{"model": "audio embedding model", "dataset": "synthesized solo parts of chorales (CocoChorales)", "train_examples": 39062, "time_shift_ms": 100, "n_mels": 64, "hop_length": 320, "input": "log_mel", "spec_augment": true, "win_length": 400, "targets": ["instrument"], "num_classes": 13, "embedding_dim": 64, "arch": "resnet_bottleneck", "norm": "batchnorm", "activation": "relu", "depths": [2, 3, 3], "kernel_size": 3, "stem": "deep", "avg_pool_shortcut": true, "widths": [256, 448, 784], "am_softmax_margin": 0.2, "am_softmax_scale": 30, "init": "orthogonal", "residual_init": "scaled_by_depth", "optimizer": "adamw", "lr": 0.0048, "beta1": 0.9, "beta2": 0.95, "eps": 1e-08, "cautious_weight_decay": true, "steps": 22900, "batch_size": 128, "epochs": 75.0, "lr_schedule": "cosine", "final_lr_fraction": 0.1, "warmup_steps": 1140, "weight_decay": 0.02}
Rows from block 2 of a small audio embedding model, named by matrix and row number. Rows with one number belong to one channel. Each number is 50 + 12 x the weight over its row's rms, rounded and kept within 0 to 99. All counts start at 0. After the name is the row's rms in percent of the matrix's.
After each channel's rows are labels from the 100 clips, of 14976, where the channel reaches its highest value: "lies over" is the class under the peak. Only what is clearly more common there than usual is listed. The data: synthesized solo parts of chorales (CocoChorales).
# convs1: 3x3 conv, stride 2 (model.blocks.2.convs.1.weight, 112x112x3x3, each kernel summed), inputs 0-111
# convs2: expand pointwise conv (model.blocks.2.convs.2.weight, 448x112x1x1, transposed), outputs 0-223

convs1.4 095:58 59 36 51 35 59 45 53 26 82 64 43 46 69 11 40 53 41 34 66 48 50 42 39 45 63 42 42 38 43 37 28 23 68 47 39 49 66 32 40 56 49 64 45 48 54 62 68 49 51 36 57 51 40 54 57 54 57 55 40 47 51 39 52 55 62 45 46 14 53 62 46 56 62 34 53 65 54 36 32 40 58 37 45 64 58 50 54 54 31 57 40 42 45 56 80 44 50 38 47 49 57 38 65 42 51 26 61 55 51 56 49
convs2.4 103:42 63 46 84 51 43 35 54 59 34 56 47 69 57 52 54 71 32 45 44 54 54 53 56 25 40 56 44 51 53 46 61 73 81 50 53 59 42 46 58 52 64 77 40 50 60 46 41 43 55 51 39 44 40 51 43 60 39 41 51 43 36 42 60 37 49 62 56 62 39 42 37 58 36 51 67 75 26 66 46 33 69 39 60 51 74 44 49 44 51 42 04 43 56 51 33 56 49 29 48 49 70 57 30 34 45 61 33 49 37 43 51 62 60 51 50 59 81 71 59 51 36 29 42 55 58 54 53 27 53 48 55 42 58 53 47 70 36 28 48 44 58 51 35 52 44 41 47 56 47 70 56 58 56 57 40 42 51 42 61 42 58 44 45 34 40 71 42 35 41 43 48 50 14 35 49 46 41 41 36 57 52 47 43 50 61 51 97 58 39 14 69 46 83 44 64 42 41 37 41 51 34 70 22 44 66 60 62 65 46 70 69 58 62 61 58 61 53 54 52 57 45 75 55
lies over: G#4

convs1.53 098:48 57 43 69 53 50 46 47 61 67 79 53 57 66 49 50 73 64 55 40 65 56 59 55 21 49 51 52 65 56 54 32 65 35 51 73 43 52 37 45 55 56 39 69 65 54 49 59 55 47 58 58 40 42 57 50 53 28 38 51 59 36 66 40 64 43 21 55 59 42 65 53 54 51 51 57 66 56 44 80 56 64 74 37 58 66 44 64 77 41 58 59 50 69 67 69 60 48 75 45 48 55 47 45 37 64 46 41 52 54 48 58
convs2.53 103:31 63 35 62 29 41 05 33 41 41 23 42 54 64 63 65 37 58 41 50 55 49 54 61 60 60 41 56 56 58 40 65 31 54 37 55 35 50 46 48 39 59 44 46 46 53 48 45 55 38 30 38 60 28 48 64 43 65 39 52 52 48 62 58 54 46 64 27 46 53 58 61 33 59 34 50 48 46 44 21 35 53 54 61 34 30 40 49 57 46 38 32 35 43 56 71 49 26 55 60 78 59 37 43 42 65 37 52 48 58 60 48 60 50 67 55 69 40 43 30 35 62 21 57 48 46 52 38 47 30 57 48 44 56 60 65 56 56 51 54 57 59 37 28 41 45 57 53 58 57 40 47 32 87 31 48 42 43 58 15 57 67 62 51 45 60 58 42 65 63 49 52 60 47 48 54 56 71 43 70 85 45 53 15 51 57 35 56 38 45 55 41 47 52 42 65 54 44 52 48 52 50 61 29 57 68 43 69 61 58 30 65 53 81 59 24 50 33 46 38 32 49 56 54
lies over: B3; C4

convs1.16 112:67 72 43 42 55 55 45 25 50 52 30 59 64 49 39 62 56 27 42 40 23 64 48 55 35 58 33 44 50 58 63 41 59 50 48 47 44 59 28 39 76 29 72 65 48 39 65 61 57 35 38 55 42 53 54 18 38 53 48 31 40 55 37 53 58 55 48 57 60 48 60 48 55 65 44 66 55 53 48 56 33 53 54 60 34 45 67 57 40 44 62 27 51 44 47 40 51 53 43 36 63 51 56 33 40 37 33 56 48 24 56 73
convs2.16 105:51 37 46 55 51 52 51 39 50 58 20 47 26 67 51 43 35 58 37 63 52 36 41 44 75 65 53 47 43 50 64 51 42 53 54 50 69 44 46 45 54 47 32 43 72 39 41 35 61 46 23 39 40 36 38 52 38 53 47 40 62 57 60 35 49 61 40 45 50 63 37 70 56 73 40 52 38 29 28 37 74 34 42 46 40 25 67 40 51 51 47 59 68 60 38 64 63 48 78 50 51 24 44 57 56 50 50 53 45 47 36 35 33 41 41 69 41 45 22 13 56 57 38 48 37 45 40 61 51 46 23 61 31 57 59 45 34 69 58 58 61 37 58 46 56 43 81 42 47 61 40 44 34 45 46 63 56 47 56 32 58 56 69 41 62 56 55 48 52 55 59 44 47 57 56 56 56 45 57 58 65 62 56 46 56 40 53 45 12 52 71 26 57 32 54 49 40 27 63 49 10 42 48 33 57 56 42 48 37 59 50 48 52 40 43 41 50 38 53 38 64 42 58 38
lies over: B3

convs1.2 093:38 52 44 25 52 57 55 22 27 48 60 48 44 39 42 42 39 52 09 54 46 50 60 39 49 54 35 46 30 30 40 49 36 61 54 37 46 47 44 28 51 35 55 44 55 41 59 41 43 53 37 44 38 47 46 39 53 58 47 31 51 46 25 61 44 30 41 44 52 55 51 46 51 51 46 49 54 32 37 31 37 42 09 34 25 55 51 43 62 47 44 45 45 61 49 53 43 46 23 42 31 42 44 47 43 30 34 48 42 52 47 57
convs2.2 097:72 44 54 53 48 58 52 42 48 55 49 57 47 56 46 54 38 48 28 54 48 55 21 27 44 52 42 21 45 47 62 62 53 62 48 46 68 53 55 46 56 45 30 29 75 39 28 19 45 53 38 66 35 53 35 36 56 67 42 50 58 72 64 48 48 39 60 32 36 46 43 76 64 70 54 48 34 44 50 39 83 49 39 53 40 32 83 48 59 32 41 46 62 84 51 38 47 57 74 48 62 58 53 51 54 43 53 51 68 51 24 50 25 49 46 39 33 33 36 50 57 66 52 43 47 37 51 85 60 49 37 51 55 43 33 51 31 47 57 49 59 35 48 66 62 44 51 48 27 56 46 51 40 53 45 57 52 62 53 49 52 40 59 44 56 40 52 62 39 39 48 53 62 58 60 56 45 45 61 58 49 81 38 59 52 52 44 53 53 53 64 49 51 32 50 53 48 37 48 48 50 62 48 53 52 45 53 55 51 43 59 58 53 53 26 48 48 56 64 62 59 37 54 32
lies over: B3

convs1.82 089:54 40 44 62 48 28 29 46 37 35 50 53 51 45 25 48 70 46 51 43 34 45 56 59 31 29 50 47 54 34 49 37 27 27 55 22 41 45 41 61 48 40 65 43 38 62 44 49 45 49 48 56 50 34 46 22 43 31 34 46 34 38 47 48 51 44 52 53 44 32 26 42 31 47 31 52 33 52 36 25 50 51 41 51 25 49 60 30 58 60 35 42 59 47 43 50 40 57 42 54 41 45 51 50 33 38 23 45 54 46 36 60
convs2.82 094:50 53 38 60 45 40 44 35 56 58 49 61 52 47 64 63 57 53 39 57 88 55 50 44 32 61 56 58 52 40 64 32 61 47 55 49 52 59 44 46 66 54 44 58 55 39 66 39 65 57 56 55 46 46 66 40 74 47 76 76 37 28 55 22 73 34 56 73 68 35 74 51 27 24 48 41 68 61 52 52 54 58 44 53 62 58 49 64 37 79 41 62 52 53 50 22 47 52 36 48 57 44 42 57 47 32 44 43 29 53 58 53 37 30 38 36 37 57 46 47 25 57 47 52 43 72 37 54 49 41 62 49 73 35 74 28 44 36 53 53 51 72 64 24 42 56 31 38 61 59 60 32 71 67 61 54 48 47 44 61 30 47 47 42 64 52 66 49 49 31 55 57 35 40 57 47 66 44 62 57 59 44 67 30 53 43 60 47 56 61 40 56 47 59 38 47 45 40 46 40 41 43 51 42 40 43 42 65 53 57 48 54 46 73 45 29 52 34 38 50 37 50 52 53
lies over: B3

convs1.84 098:54 48 38 54 49 33 61 57 41 51 33 35 38 29 46 29 38 30 42 45 39 46 57 43 30 33 54 48 56 36 44 39 45 44 54 56 51 36 50 36 57 30 56 41 43 29 61 68 36 54 57 48 35 43 35 47 45 63 76 45 42 45 46 57 41 39 32 41 48 83 28 57 42 53 50 44 48 39 34 64 58 45 52 35 40 57 56 24 69 57 29 65 53 50 43 38 42 53 38 51 43 28 62 19 49 34 52 40 44 30 36 56
convs2.84 096:39 89 54 60 61 64 46 42 33 52 57 50 48 51 34 52 41 56 49 43 50 44 46 35 42 52 21 44 53 63 60 45 44 46 47 55 46 45 50 67 64 37 48 59 45 50 45 55 45 59 44 32 37 60 49 64 63 55 54 39 73 33 61 45 40 71 83 37 59 69 50 50 44 46 44 50 51 51 35 57 43 51 48 45 59 65 56 49 53 42 54 34 62 51 47 66 58 52 46 23 59 38 45 59 40 64 57 51 60 59 59 50 59 83 51 41 56 66 55 56 64 58 49 46 57 47 46 34 56 53 43 59 55 52 70 64 53 42 17 51 68 60 57 45 59 42 61 25 42 40 55 39 45 49 56 51 57 51 54 37 43 56 57 57 55 38 44 44 60 56 12 41 53 52 45 50 56 58 28 43 63 36 46 70 58 39 50 56 49 45 53 27 37 55 70 35 54 40 47 46 40 38 43 36 62 34 44 63 41 44 41 36 89 61 52 54 32 40 36 34 52 77 54 36
lies over: G#4

convs1.9 073:36 45 48 36 56 55 40 45 46 50 55 44 69 35 35 73 58 60 60 60 61 46 49 84 58 48 39 49 39 44 67 51 55 81 49 46 41 69 44 47 42 52 51 65 63 60 53 36 57 55 38 48 29 62 95 57 62 50 42 41 73 56 56 64 52 48 46 47 42 32 48 55 44 55 47 52 44 52 30 27 55 53 49 56 62 51 51 50 64 34 64 54 67 59 77 52 55 47 48 60 40 53 41 57 52 62 44 41 17 61 64 62
convs2.9 110:63 47 58 44 33 39 42 49 61 68 44 55 42 48 48 48 37 56 36 57 36 42 29 43 38 43 53 43 26 22 44 33 37 63 58 34 41 40 40 43 53 42 38 41 48 41 42 31 71 44 44 51 37 74 27 37 54 50 45 46 38 50 58 43 34 49 46 41 42 46 30 50 53 53 68 45 37 55 53 50 50 60 53 37 51 54 60 53 48 43 32 43 53 68 46 45 55 59 56 33 59 65 45 59 47 48 54 43 35 57 31 56 28 45 27 61 47 23 54 50 56 53 51 45 42 37 57 59 70 32 49 56 68 48 34 32 44 34 56 45 58 45 57 57 38 32 28 77 32 48 41 52 50 50 51 41 39 74 34 45 59 21 52 58 63 48 36 82 44 33 35 51 50 48 49 40 42 67 57 54 55 48 27 49 43 43 30 64 45 24 52 61 68 41 36 28 46 39 39 52 56 57 64 47 30 47 58 50 59 41 42 58 45 57 31 45 34 46 82 40 39 18 64 27
lies over: F#5; B3

convs1.88 095:50 53 54 57 30 57 75 56 56 62 44 62 63 57 24 57 58 47 71 32 62 60 56 51 51 56 60 52 49 62 54 42 62 33 24 62 59 47 55 56 36 73 35 58 40 76 44 36 54 33 60 42 56 44 39 40 47 60 43 22 43 35 52 28 44 66 68 59 47 44 56 52 61 48 60 60 69 50 59 47 41 53 66 54 54 61 18 61 35 34 58 37 25 33 37 46 50 44 56 52 55 54 48 67 51 72 34 53 49 53 48 39
convs2.88 110:65 39 21 54 36 62 51 57 25 61 38 59 52 73 47 63 53 65 57 49 45 49 42 33 30 43 49 32 41 43 52 43 68 57 36 39 65 40 34 45 64 75 37 40 74 48 54 59 42 30 30 44 45 72 34 68 65 63 57 36 37 44 57 29 22 47 41 40 52 50 37 55 20 42 63 55 62 49 35 44 47 52 64 44 52 40 51 62 50 46 27 49 48 56 64 51 39 31 39 29 56 57 56 71 68 41 27 50 38 63 46 45 33 53 59 35 49 42 46 57 49 69 36 31 37 48 62 52 70 33 49 42 67 74 53 47 41 32 55 30 62 55 38 53 43 14 40 60 49 68 39 47 44 63 53 73 33 53 50 62 55 48 68 57 52 62 28 61 55 45 32 42 59 68 54 64 35 69 67 57 40 60 59 58 56 33 40 48 44 30 55 69 52 55 53 56 62 51 25 36 70 50 54 37 52 65 37 69 36 38 26 38 58 67 43 59 54 45 51 47 53 59 51 43
lies over: F#5

convs1.45 086:54 72 34 68 49 51 25 58 47 54 62 52 65 50 53 50 76 59 55 70 67 39 68 58 43 55 51 46 54 51 53 41 60 60 52 76 37 54 65 54 49 56 59 64 61 35 66 53 51 59 60 50 50 47 60 48 63 42 27 42 57 41 49 36 61 30 28 51 32 45 46 58 33 30 40 63 32 41 35 57 67 54 65 28 60 55 47 47 72 61 55 65 43 76 67 55 52 55 67 61 48 52 62 65 35 61 44 42 49 64 38 69
convs2.45 098:43 64 45 51 56 60 36 48 41 32 31 57 50 33 50 34 33 39 49 49 49 49 54 70 64 51 55 57 54 60 57 58 30 58 43 65 44 47 37 32 51 55 50 62 48 55 47 49 69 42 27 38 66 47 41 67 27 57 35 44 69 42 42 65 52 37 59 28 36 51 52 63 39 52 42 68 36 39 62 24 44 54 44 81 35 28 27 56 55 38 47 24 36 57 59 68 60 60 45 49 48 75 40 34 34 61 46 57 65 50 52 36 56 37 50 51 61 53 28 43 50 48 19 50 52 46 46 42 40 45 59 41 29 50 74 44 39 54 48 56 53 34 40 43 57 66 62 37 50 44 55 36 50 80 39 43 46 43 50 39 53 83 55 35 55 40 43 43 32 61 35 39 60 54 36 44 52 70 56 67 82 45 38 34 50 56 47 53 31 28 53 46 47 63 33 58 50 41 59 45 40 49 55 25 66 69 35 61 58 49 44 68 88 70 65 55 42 59 57 48 37 51 50 55
lies over: B3