{
  "arch": "resnet_bottleneck",
  "model": "audio embedding model",
  "dataset": "synthesized solo parts of chorales (CocoChorales)",
  "train_examples": 39062,
  "time_shift_ms": 100,
  "n_mels": 64,
  "hop_length": 320,
  "input": "log_mel",
  "spec_augment": true,
  "win_length": 400,
  "targets": ["instrument"],
  "num_classes": 13,
  "embedding_dim": 64,
  "norm": "batchnorm",
  "hidden_act": "relu",
  "depths": [2, 3, 3],
  "kernel_size": 3,
  "stem": "deep",
  "avg_pool_shortcut": true,
  "widths": [256, 448, 784],
  "am_softmax_margin": 0.2,
  "am_softmax_scale": 30,
  "init": "orthogonal",
  "residual_init": "scaled_by_depth",
  "optimizer": "adamw",
  "learning_rate": 0.0048,
  "beta1": 0.9,
  "beta2": 0.95,
  "eps": 1e-08,
  "cautious_weight_decay": true,
  "max_steps": 22900,
  "batch_size": 128,
  "epochs": 75.0,
  "lr_schedule": "cosine",
  "final_lr_fraction": 0.1,
  "warmup_steps": 1140,
  "weight_decay": 0.02
}
Rows from block 3 of a small audio embedding model, named by matrix and row number. Rows with one number belong to one channel. Each number is 500 + 40 x the weight over its row's rms, rounded and kept within 0 to 999. All counts start at 0. Numbers have three digits each.
After each channel's rows are labels from the 100 clips, of 14976, where the channel reaches its highest value: "top examples" is what is common among them. Only what is clearly more common there than usual is listed. The data: synthesized solo parts of chorales (CocoChorales).
# convs1: 3x3 conv (model.blocks.3.convs.1.weight, 112x112x3x3, each kernel summed), inputs 0-111
# convs2: expand pointwise conv (model.blocks.3.convs.2.weight, 448x112x1x1, transposed), outputs 0-111

convs1.65:541524552554409521535545462481547501488448548458503519545474472543504558541478563501531467526552459482417488564554495537494560488474556504490501500517539455534500539555403451476575532505545485573516519460537484528468479521567541453519477509504488527523439529462495488542510577485501504498460552485539422512520544558529567545560555553483
convs2.65:503470459491527478454422525543599515499485413514502551510474503497446502533503542526455456440572411461524524459537479447500515493493497556520488474532474452532505451545425537468552494442515488565441492515557520544519442545502468382515514434489440496541497418534476507543539443470521472462456483562457515537506524529482518498476524510500
top examples: note D5; flute; note E5; note C5

convs1.102:548524510521523496557490493486474524485451536400430505515434532527529512487462521518522577524523528502532498551533454531493514498444532478513472520550503534543507466532522411497510529488594492496546485532550495526515418548502486422555392559491388548491510544536399480501457540484506480478519512481547433484465539526471511564503464473466
convs2.102:457515565470495506531494501528466568516476477530537522471503513471462564557489569531489510552540545452509579466543489545435427520512476491492458473488572503483390513432480430529464501507482533597583486488489513527475541504474529441499496519424480488496480574452536530521510460444498585538565478491447487424558453510564505451480514532511
top examples: tuba

convs1.63:494412530543478419555472425477413524468511501473466426422480486488486554515469536516517574480530483531475457504519493487454559468459454494507448489502430480546420468550464483441461542507541459470497504477542443526460492514421477502488454485437510548518417481519485470447484472467504475459457444464523526460500517551419546537561484477471
convs2.63:448512571521428500491523468489519470518558483499516559521529450405486520494556481530530449481526510537533460457501526479493512523521514459559551467464571521481365507445512473517579400497577523491500437492491544528445542440492530481493519519450507484498555535517496474506489487412460512531510507452487508429506493439487510548428528581483
top examples: tuba; note F#3; note G#3

convs1.103:553452522503438492515454540500510497482407488543534461470530434433439500495490502538515500456521468472419484476536406485504499493523461468469549497441446446508470499469411526471470533528504396527439532427547436496487491511461505500443533448412548549447469439468540491456478466502484480504428426487465429527515521496505502503511469485518
convs2.103:440487476420457469440451459470536433517532449476502535509544497526405470454495467503521449486492479407485445520421512430601495497517500475476528501466457474525491509461508499575488481533532502455489416522492530466509478465439495490455562506440509469522535486557438521580461524471484482510480487453524477542525517428475500524466514505568
top examples: note B3; bassoon; tuba; note A#3

convs1.62:487487480414590513463448467527460514522614497502508507475536502507509458504524463486456513473470497521577533526461592454485478502527479473532501497513482541454522457443580513542471472430483616437519470541465564506528560493463475446483500494566526467525517501568452581466418482514529448523541462523477526481497458475434479493463496512529
convs2.62:491544487553479466548516535499420551423502495521524487460509500451523520519472472490473487492484529535496480442483473525501508418442545476538502598487519512520479398480540506500520476519469473426513487500504441414503507445531502498484590445545444511445487494459579470518511535507454537442546586477431525470464582453484468525450462460487
top examples: note A#4; trumpet; clarinet; instrument: tuba

convs1.83:514507497480498455510467467429461574447469457408416486462425481484494519523436515509443564496497488478501457478504451491449533446423461509532407550506457493556472471469500445448466461461513459449508547485490476509510450473476552487502412503451445505524518503505446477448468472454495482456492464443474567443422482524467529494501496462417
convs2.83:536521566545488536539527481458507561522515467487543509560524499474529557531558530529553489481541521489489503540479522556496470533520508441512484517471572531522411514417498429515552472502530441516574457529453508470410571468473538516507557531478487440529525573426524512548485470467465576547590538451545526449496497513490457483475443544461
top examples: note C#5; flute; bassoon

convs1.28:572545488531509486516495522488440571511441511424436496508482468564569489465461523497493545541536398542517505434528455496521500494464463511519446498502492454490520471507500452483475491489499472473499498467548522537533389420461552534573399539489426561497461572503463485478389466519517479501500452498479481502431534524481505479480486450477
convs2.28:419536487396509486437435512479530508504511458554514530481457534525419480492460560526496431486512419427449554465474510449518447527515495465541542503461528466552467520500494506543511511531501508555493489435455530500516470521531482445465524477441443475486513455493463522535475467459435519478488441502461521540544505471533524506484498500550
top examples: bassoon; note C4; note C#4; note C#3

convs1.94:552472497481509511498482418440493468452512439510477434512471489489505466454445486455492560501508443529508471444513476512453465442440488447518451446577486504460492468511511486464433431477557468501555502524489480554514542488477509414540479548552485474523440527521451514454417467440504407449497458456489411435496537472481480486449429490466
convs2.94:476623522533524491517508528593449590461410533515500481446471487458496505545552538478517563501530459502495529462502540537453498507394293489488549513522466506491510500518529531491472562478474554507526551457502508479546474505538555530480491503541498541549452546489493493479514469510511498515498482593441475472497534512519480510525514488543
top examples: trumpet; note G5; note F5; note G#5

convs1.21:571525559550486430571474535498478568511481557442435521487483526503520537492485546560541590535537530540496503537567438551496540503482501530509463568519485516566504469553492478486487543539615460542518548516573528523502484565480554508545452550449457563501533518526460488492475523531503489492502518506552518490455581549449538552536461478482
convs2.21:432516574470524547506518443530519537538561432501530544494537497472468535534494544540488532532514553446503552461562462479467470490505548524513488397513531574497393531433482442527527494548509550592518434437515498576501547514448525438488463502423485456484527538483534519460528449406480554541515422495423443415528441476504525462468533526465
top examples: tuba; note A#3

convs1.96:523445524513450472483460492438545476435408426483483442456454483479472501472449513494475504485526524470455443474533409518468511447437454448484496469491446479497432462503451458431488494526508437548493490488499416501514454519475468448505476517438479493455424496490503416429499459446490436445483455434466449485482535513520498481513459440441
convs2.96:421451519450502500508485409501508458521518512397500502527483489453448505465521478468550443502487532480474462567459542462556453498508494508496537453490519480532542528527514449581498481530529442448518466516509516481477510431425508545427532532440613483559495549518408538544553533469480485512495490458531413522544434489493512512509530506577
top examples: tuba; note C4; note D4; note D#4

convs1.6:425521431433510487504466599501513559500443570421448547489488501488497454434491444523531495463415529501516497558429456500489465475469488547448446477452466524461483471490511462492496482413466532524452537506528479442541498548509556455481468483511477510552546485471438501504536502503477476489485530490506519438451440490518464416400444459493
convs2.6:507511457473498472481457442520501516522465547512553515463423555549454431465384497478500483499497503472504542489505494521534426582528583473469443470479528485414493525495476466450484533478484468493462516520517562468534483477478497512495444545543433504440475497480414538517505508589490524502450498474503487490555485513524469468558477438415
top examples: violin; oboe; note G5

convs1.58:561538477493469499449490559540453598543435503517480494531560459513547494544509527546460619522532425529490550435491465429554475530551492545535501529480532479515544483428486600496488484519419471432477546476532536550503475417492566528486478472492523550513489494511481525506474484561495489565498482541444548553510490489519507449509518514541
convs2.58:415542491392496493428421518483522472485517497554500544460473523550430466453486482502479441488504451437488502467490508454539458530526473468507535551488472473519482507482497517541493504569527552503459482487457547466553520516505461444493500501422466483478519467518497474589450498489449492434480409483500508532517508446469525543474514487543
top examples: bassoon; cello; note C4; note F3

convs1.18:594515560515447569527521400534473511534482488540523508529541464536521571531531553523479518490542416521428535508558538491527568535531540521511536503479537451501534517542418546523529536476477497449490522455503541514435523526538539513482534470544562554459456512469526574501475515529489537537445541534485491532509553559475566558544544554546
convs2.18:547469410465456428474440524528454462445530496511516499424530504525465556446484474526520480491515504484524487462461433465516507451445458532468426511563389439482475420456467529464424482507506518452501431479520508438542461495473459470487558417504464502547502501542541524524504449497509454558488473501504467543441504482540428451418533459505
top examples: note B3; bassoon; flute; note E4

convs1.47:582520522502404545450491517514525528515475497542521516534528467456429514552504534528460506420552476439403510499557489446530507504532532505504527495479531485479507507458384533488516492547461448529477591443502494545490530482522573519441527457515587543501482439447557513512536515524495501544449460513427488543534548502509536450520554541530
convs2.47:519465442427481468430398514479551448499517477454502521472528473511435474437498470489508406456508483415520422503453493423559482494468491499475498511502437456520498489478464511530505482473528531468437424550520525452530441506457476449476568486506475511540518461579437535582486494504533439484447505471514477540519517502443447500434507488537
top examples: flute; note E5; note D5; note D#5

convs1.14:511465477472542525460502494442492515445482473415449451532402503555544491503439482473471509498495494415550468488486506504473497447418513452513442486522521515498470475459550409469508456448458543456540468520453466508540424455525482476527401517540400466506521554511412470498485508431509465460548511444482517483456464492493494461482491470441
convs2.14:532504531519495493542486519467486540476465534438588483509480543461513548543546532466527448482551518514458501527451554532507412511517475439523488536444570544517511543474539435497547480509475431491567476564476513476422545474495525564488540540508479448492479543409495492528516515514473535492558540486549486508514484528518453482506410522545
top examples: trombone

convs1.86:525555532530498570460553517521512449522538491500538564532494445461442564574538542441497465479539392483479523532526508441517557531520544498535487473507528466445545571491460479560538443478486523511532491457455526531485480434522489485470511488524488417582446461533490481540592528514508567516489476516496517513557512549565559457550553547501
convs2.86:488471475543518384544503549569541472508498481466534457567483463465525472498504427402503496454509526509565457596512531474460550404558514536509514445532551507442480451533525507467544490444477453514465539636608471487512491485483529562457441431515567553494490493507535466536559452449543510480507520494497443478459484508455472464514472480446
top examples: cello; note C4

convs1.99:540489531509483450487493566527508558550588532578549490514556494467463501519546536599525567469533521510488537487525532497547496536565505556548573546525507511529518481544488576505481538571508474517495560501480517539512540543483529625506571503533561514529543457552599497495477499568510479541501463560519532540492554504516524487521482480545
convs2.99:442504525455467484500484522528449456488501563521446496506475521549501448406543497506454450447443465549504479515471486451484464507510508424547530517550460448513430507460466469567507492500527554461478500501492470465523496489509489440478543507466483484533448512542526465493484490474468453455481429476476494462479474473447540600484544444537
top examples: trombone; note G4; note F4

convs1.16:522579496504500582488599544529549507526467505462524597559479480484469519522536512436511527495523461483497533526515490486540519534508560487538447509505537498480561607496477453562562446446510484552509539489493530527512462460536528442485479493525473434522451481510480482565615534519502605524484509518492479528556526517588510476487534560494
convs2.16:516504469522546393547504564520518496517488504428509446544499469519539414524500499426457501503517506459622503486501451470466534442551527545513440489528508493450500461566466525502527538456489508498505501589608445452509476518472419506480513431526494566505462512555494479517588542458572454488517513539472459462501499532483428526554517432473
top examples: viola; cello; note G4

convs1.104:470543453481425552513519474518498537517445504476503493503499450449445450427483451437506597467466410511448534534458451480501453528518519543465444516482492468492547519485425495482516476443512467503465527450480512503470443473486538404441481444476451461473419427475418484510483512503504544541456473510518461512539492460504439471443425552511
convs2.104:476472443499536544528533475514521514436541489549514480511519477523513440510391510436481495591462498479509517446529449546527560489507537578462410507531537464408519504538523527433536568510527515522507511563563423448579437508511495500546449516504506547474514509536502512504547533512553523525476506508430508508511490515440468475503437502509
top examples: viola; cello; note A#3

convs1.60:532461543534533444535418502445481446463518542513446462476478537510486513504462523519537521510532533514529478517543499558441513466462468490542520476547491551479461408546518508480466549529580471507541439552542457523526510561501449484561498567485505537482526533525492500471486506465504412460550539472536390449435555521427515553517523419451
convs2.60:546416506488576541507469533467451526504434544467625491519465567512457509574496549490547467503576524442470556553532495433501467480517519490525458481476465467520545481533488506476461473561513505488519559516493444482508486503439511476495571504503496469519483531494497545527558520478550470540575454505544435488551438577541465476538504469553
top examples: tuba

convs1.59:466485557561426517515537405475483481457475469493483481491463457543515569552461563488492448501524450498433459488527506522493574466444500549488515507470489428487458518530427433452520501556531511500477475442509432476481483525509533454523473502523504493528349544443527456498461494451497452474453509454516498509472499565499559559571538508477
convs2.59:444507500461502495488499533568523511512429470516529509492534536478465556536494588582465400437572436517473516489529465505459433520519444535499469469490482404484482503490518481516515463456475531583461495512540531556466517514537564496472543495495446440495458467465520455531503409451465497521539485544442487549492466491510516485433509512486
top examples: clarinet; note F5; note G5; note F#5

convs1.19:482495511515498556528583502506588432494467531487545516574465511529519513463505496467550413514500531454510490571495460534523507504486581476458548447494581500498500557520511450511588518502513474592493472501521463469522446542587478478511495501550421486435521524460495443563488579464491527493509574491539413554504500503565494523512499548497
convs2.19:539477505542533458538502541562512543488422482437517509493468535493519472520525509485470477459559475521504519513565502471432507509487543527480457442523494468508508488522446534460468465454436491504437523553514457538578491583517509462563478459512487519525383499517497505463549475478550446403509483644556448510483514573492489522525498465562
top examples: note G#3; cello; bassoon

convs1.34:518498496497542484533471500423508508443479543412420474514403541550555508510435504536521528546497537438558466535513500546448507450415521467533474520546513543543478447505557436481504522505531512482546491543516470521547434533531469503548400546531421517501521554524461467493493530450509468460547552438538488464449500503468504510505502463413
convs2.34:523455540532521498519474529446495568477496495447592501529480530481560516563536563506516483481533580469498547507537482522459399498524481470497476480490523479499483550462484400498480454551460526561553480499486481515414554498442538488535504522465494419555451554451544553508506451451543553484555455497560436455553434531565477452503440492490
top examples: tuba; viola

convs1.92:503478498495465521509500409476466511455488414463454464495453458540525494510459496425429529517504430497488477453508533495489506470431495477522410442538499449509485485494481432470461454465541508458539496479506486534474494460485525439519422507553453482541426538516402521467398467436471430464490464450465413442447498503470503509484467480476
convs2.92:486584517510506466498522528587437561529428508531515497451464505495487497519558578545514521488573467496475525496464563536488496509449319481500541521489485491498482516523555516479493531493484534528528544440543554509536501566534562514492474519525489526542495498509517472508494437517482505510511497593438509494522517507516511540482518493562
top examples: trumpet; note G5; note G#5; note F5

convs1.53:528423476480532448488431511418486471422515501457440388494436517495495489529422494496493545500504513458534434502495508503420484425434490447556484476531505534524426414494535472440467487503502523479528473526493445541516477514499452503505436517511460498512514502554466491474476496415509402435528498428489497453473496479451497490485512452434
convs2.53:524521492509527478563503562481459586485412523509592375496446558516491516565500529503552502532564526530466529520496527543519515496485426486504512540481505474524491491530503479462475554544374490508542538538505493483515530486477520530488526520514489496520457536404539506547523466521541531498563553543508511518561497536572470451525337466490
top examples: flute; tuba

convs1.20:530434479486509427509406517446470510445518485479431415440462514474455477503447501479493565452511530496522447489511503499430484435452435472539471492514440525509423404522517487442443495522567503473506486514501447524496503532427476472491464505475470493499521479522454494444453448445507405451504447449494499434483530480415488490479490452460
convs2.20:512498489487562520563516525444490551513445509526576407513447552505456541553466505514521493518552524499456563480494548546518518537513463521506490514526534446540471510518489456467477586557481460512552516536499519495544523512476501502494533558524474502510485574462479541575538472568546526501573553534465545505600451553573445435536392451487
top examples: tuba

convs1.31:524583530540488588506588524514547494518472533482549570555480484497485531512517521479536506507543472475479532570532487508543521530516563520522482520498552488489571585522473490542574495463523470562498530475513529523506414499560539461511488504530432458504484488493474447571572565516497599531481535516524464554561552514591510495510514581486
convs2.31:454481479543524427559471591529531496507464515439471480536495466506540419515470456388465520469493476482564528460514494490441538449499567541471438495531524502402489469526461525515522546465488508477505529574568447458546469496477467508516468450518480569505443525529536499456569509453589467484487489550502426441472481531487431514530489432564
top examples: cello; note G#3; note A#3; note B3

convs1.75:509459507499495526475475419495425430483460483553522486436511444498460522502485488445480467449505392465479503496489503478466520487492461485486478452503447453405487508491467558486457480406441524436521416449461482511460476438451436413504514505493491477481439498491394559448478475467487481509517428491483456460458461522437513491520466483502
convs2.75:514526518517457486468521502507431517486497463477507517504569467473520540548549549539532486482560451556507452516460560515512518541526515416564533567394528513530423537474504536509530439509524471524526504526503514477511537499552568512506555476518484496550555452507512432512479471431363504518552573525470539483454590478429481544388503544498
top examples: violin; note A#4; note A4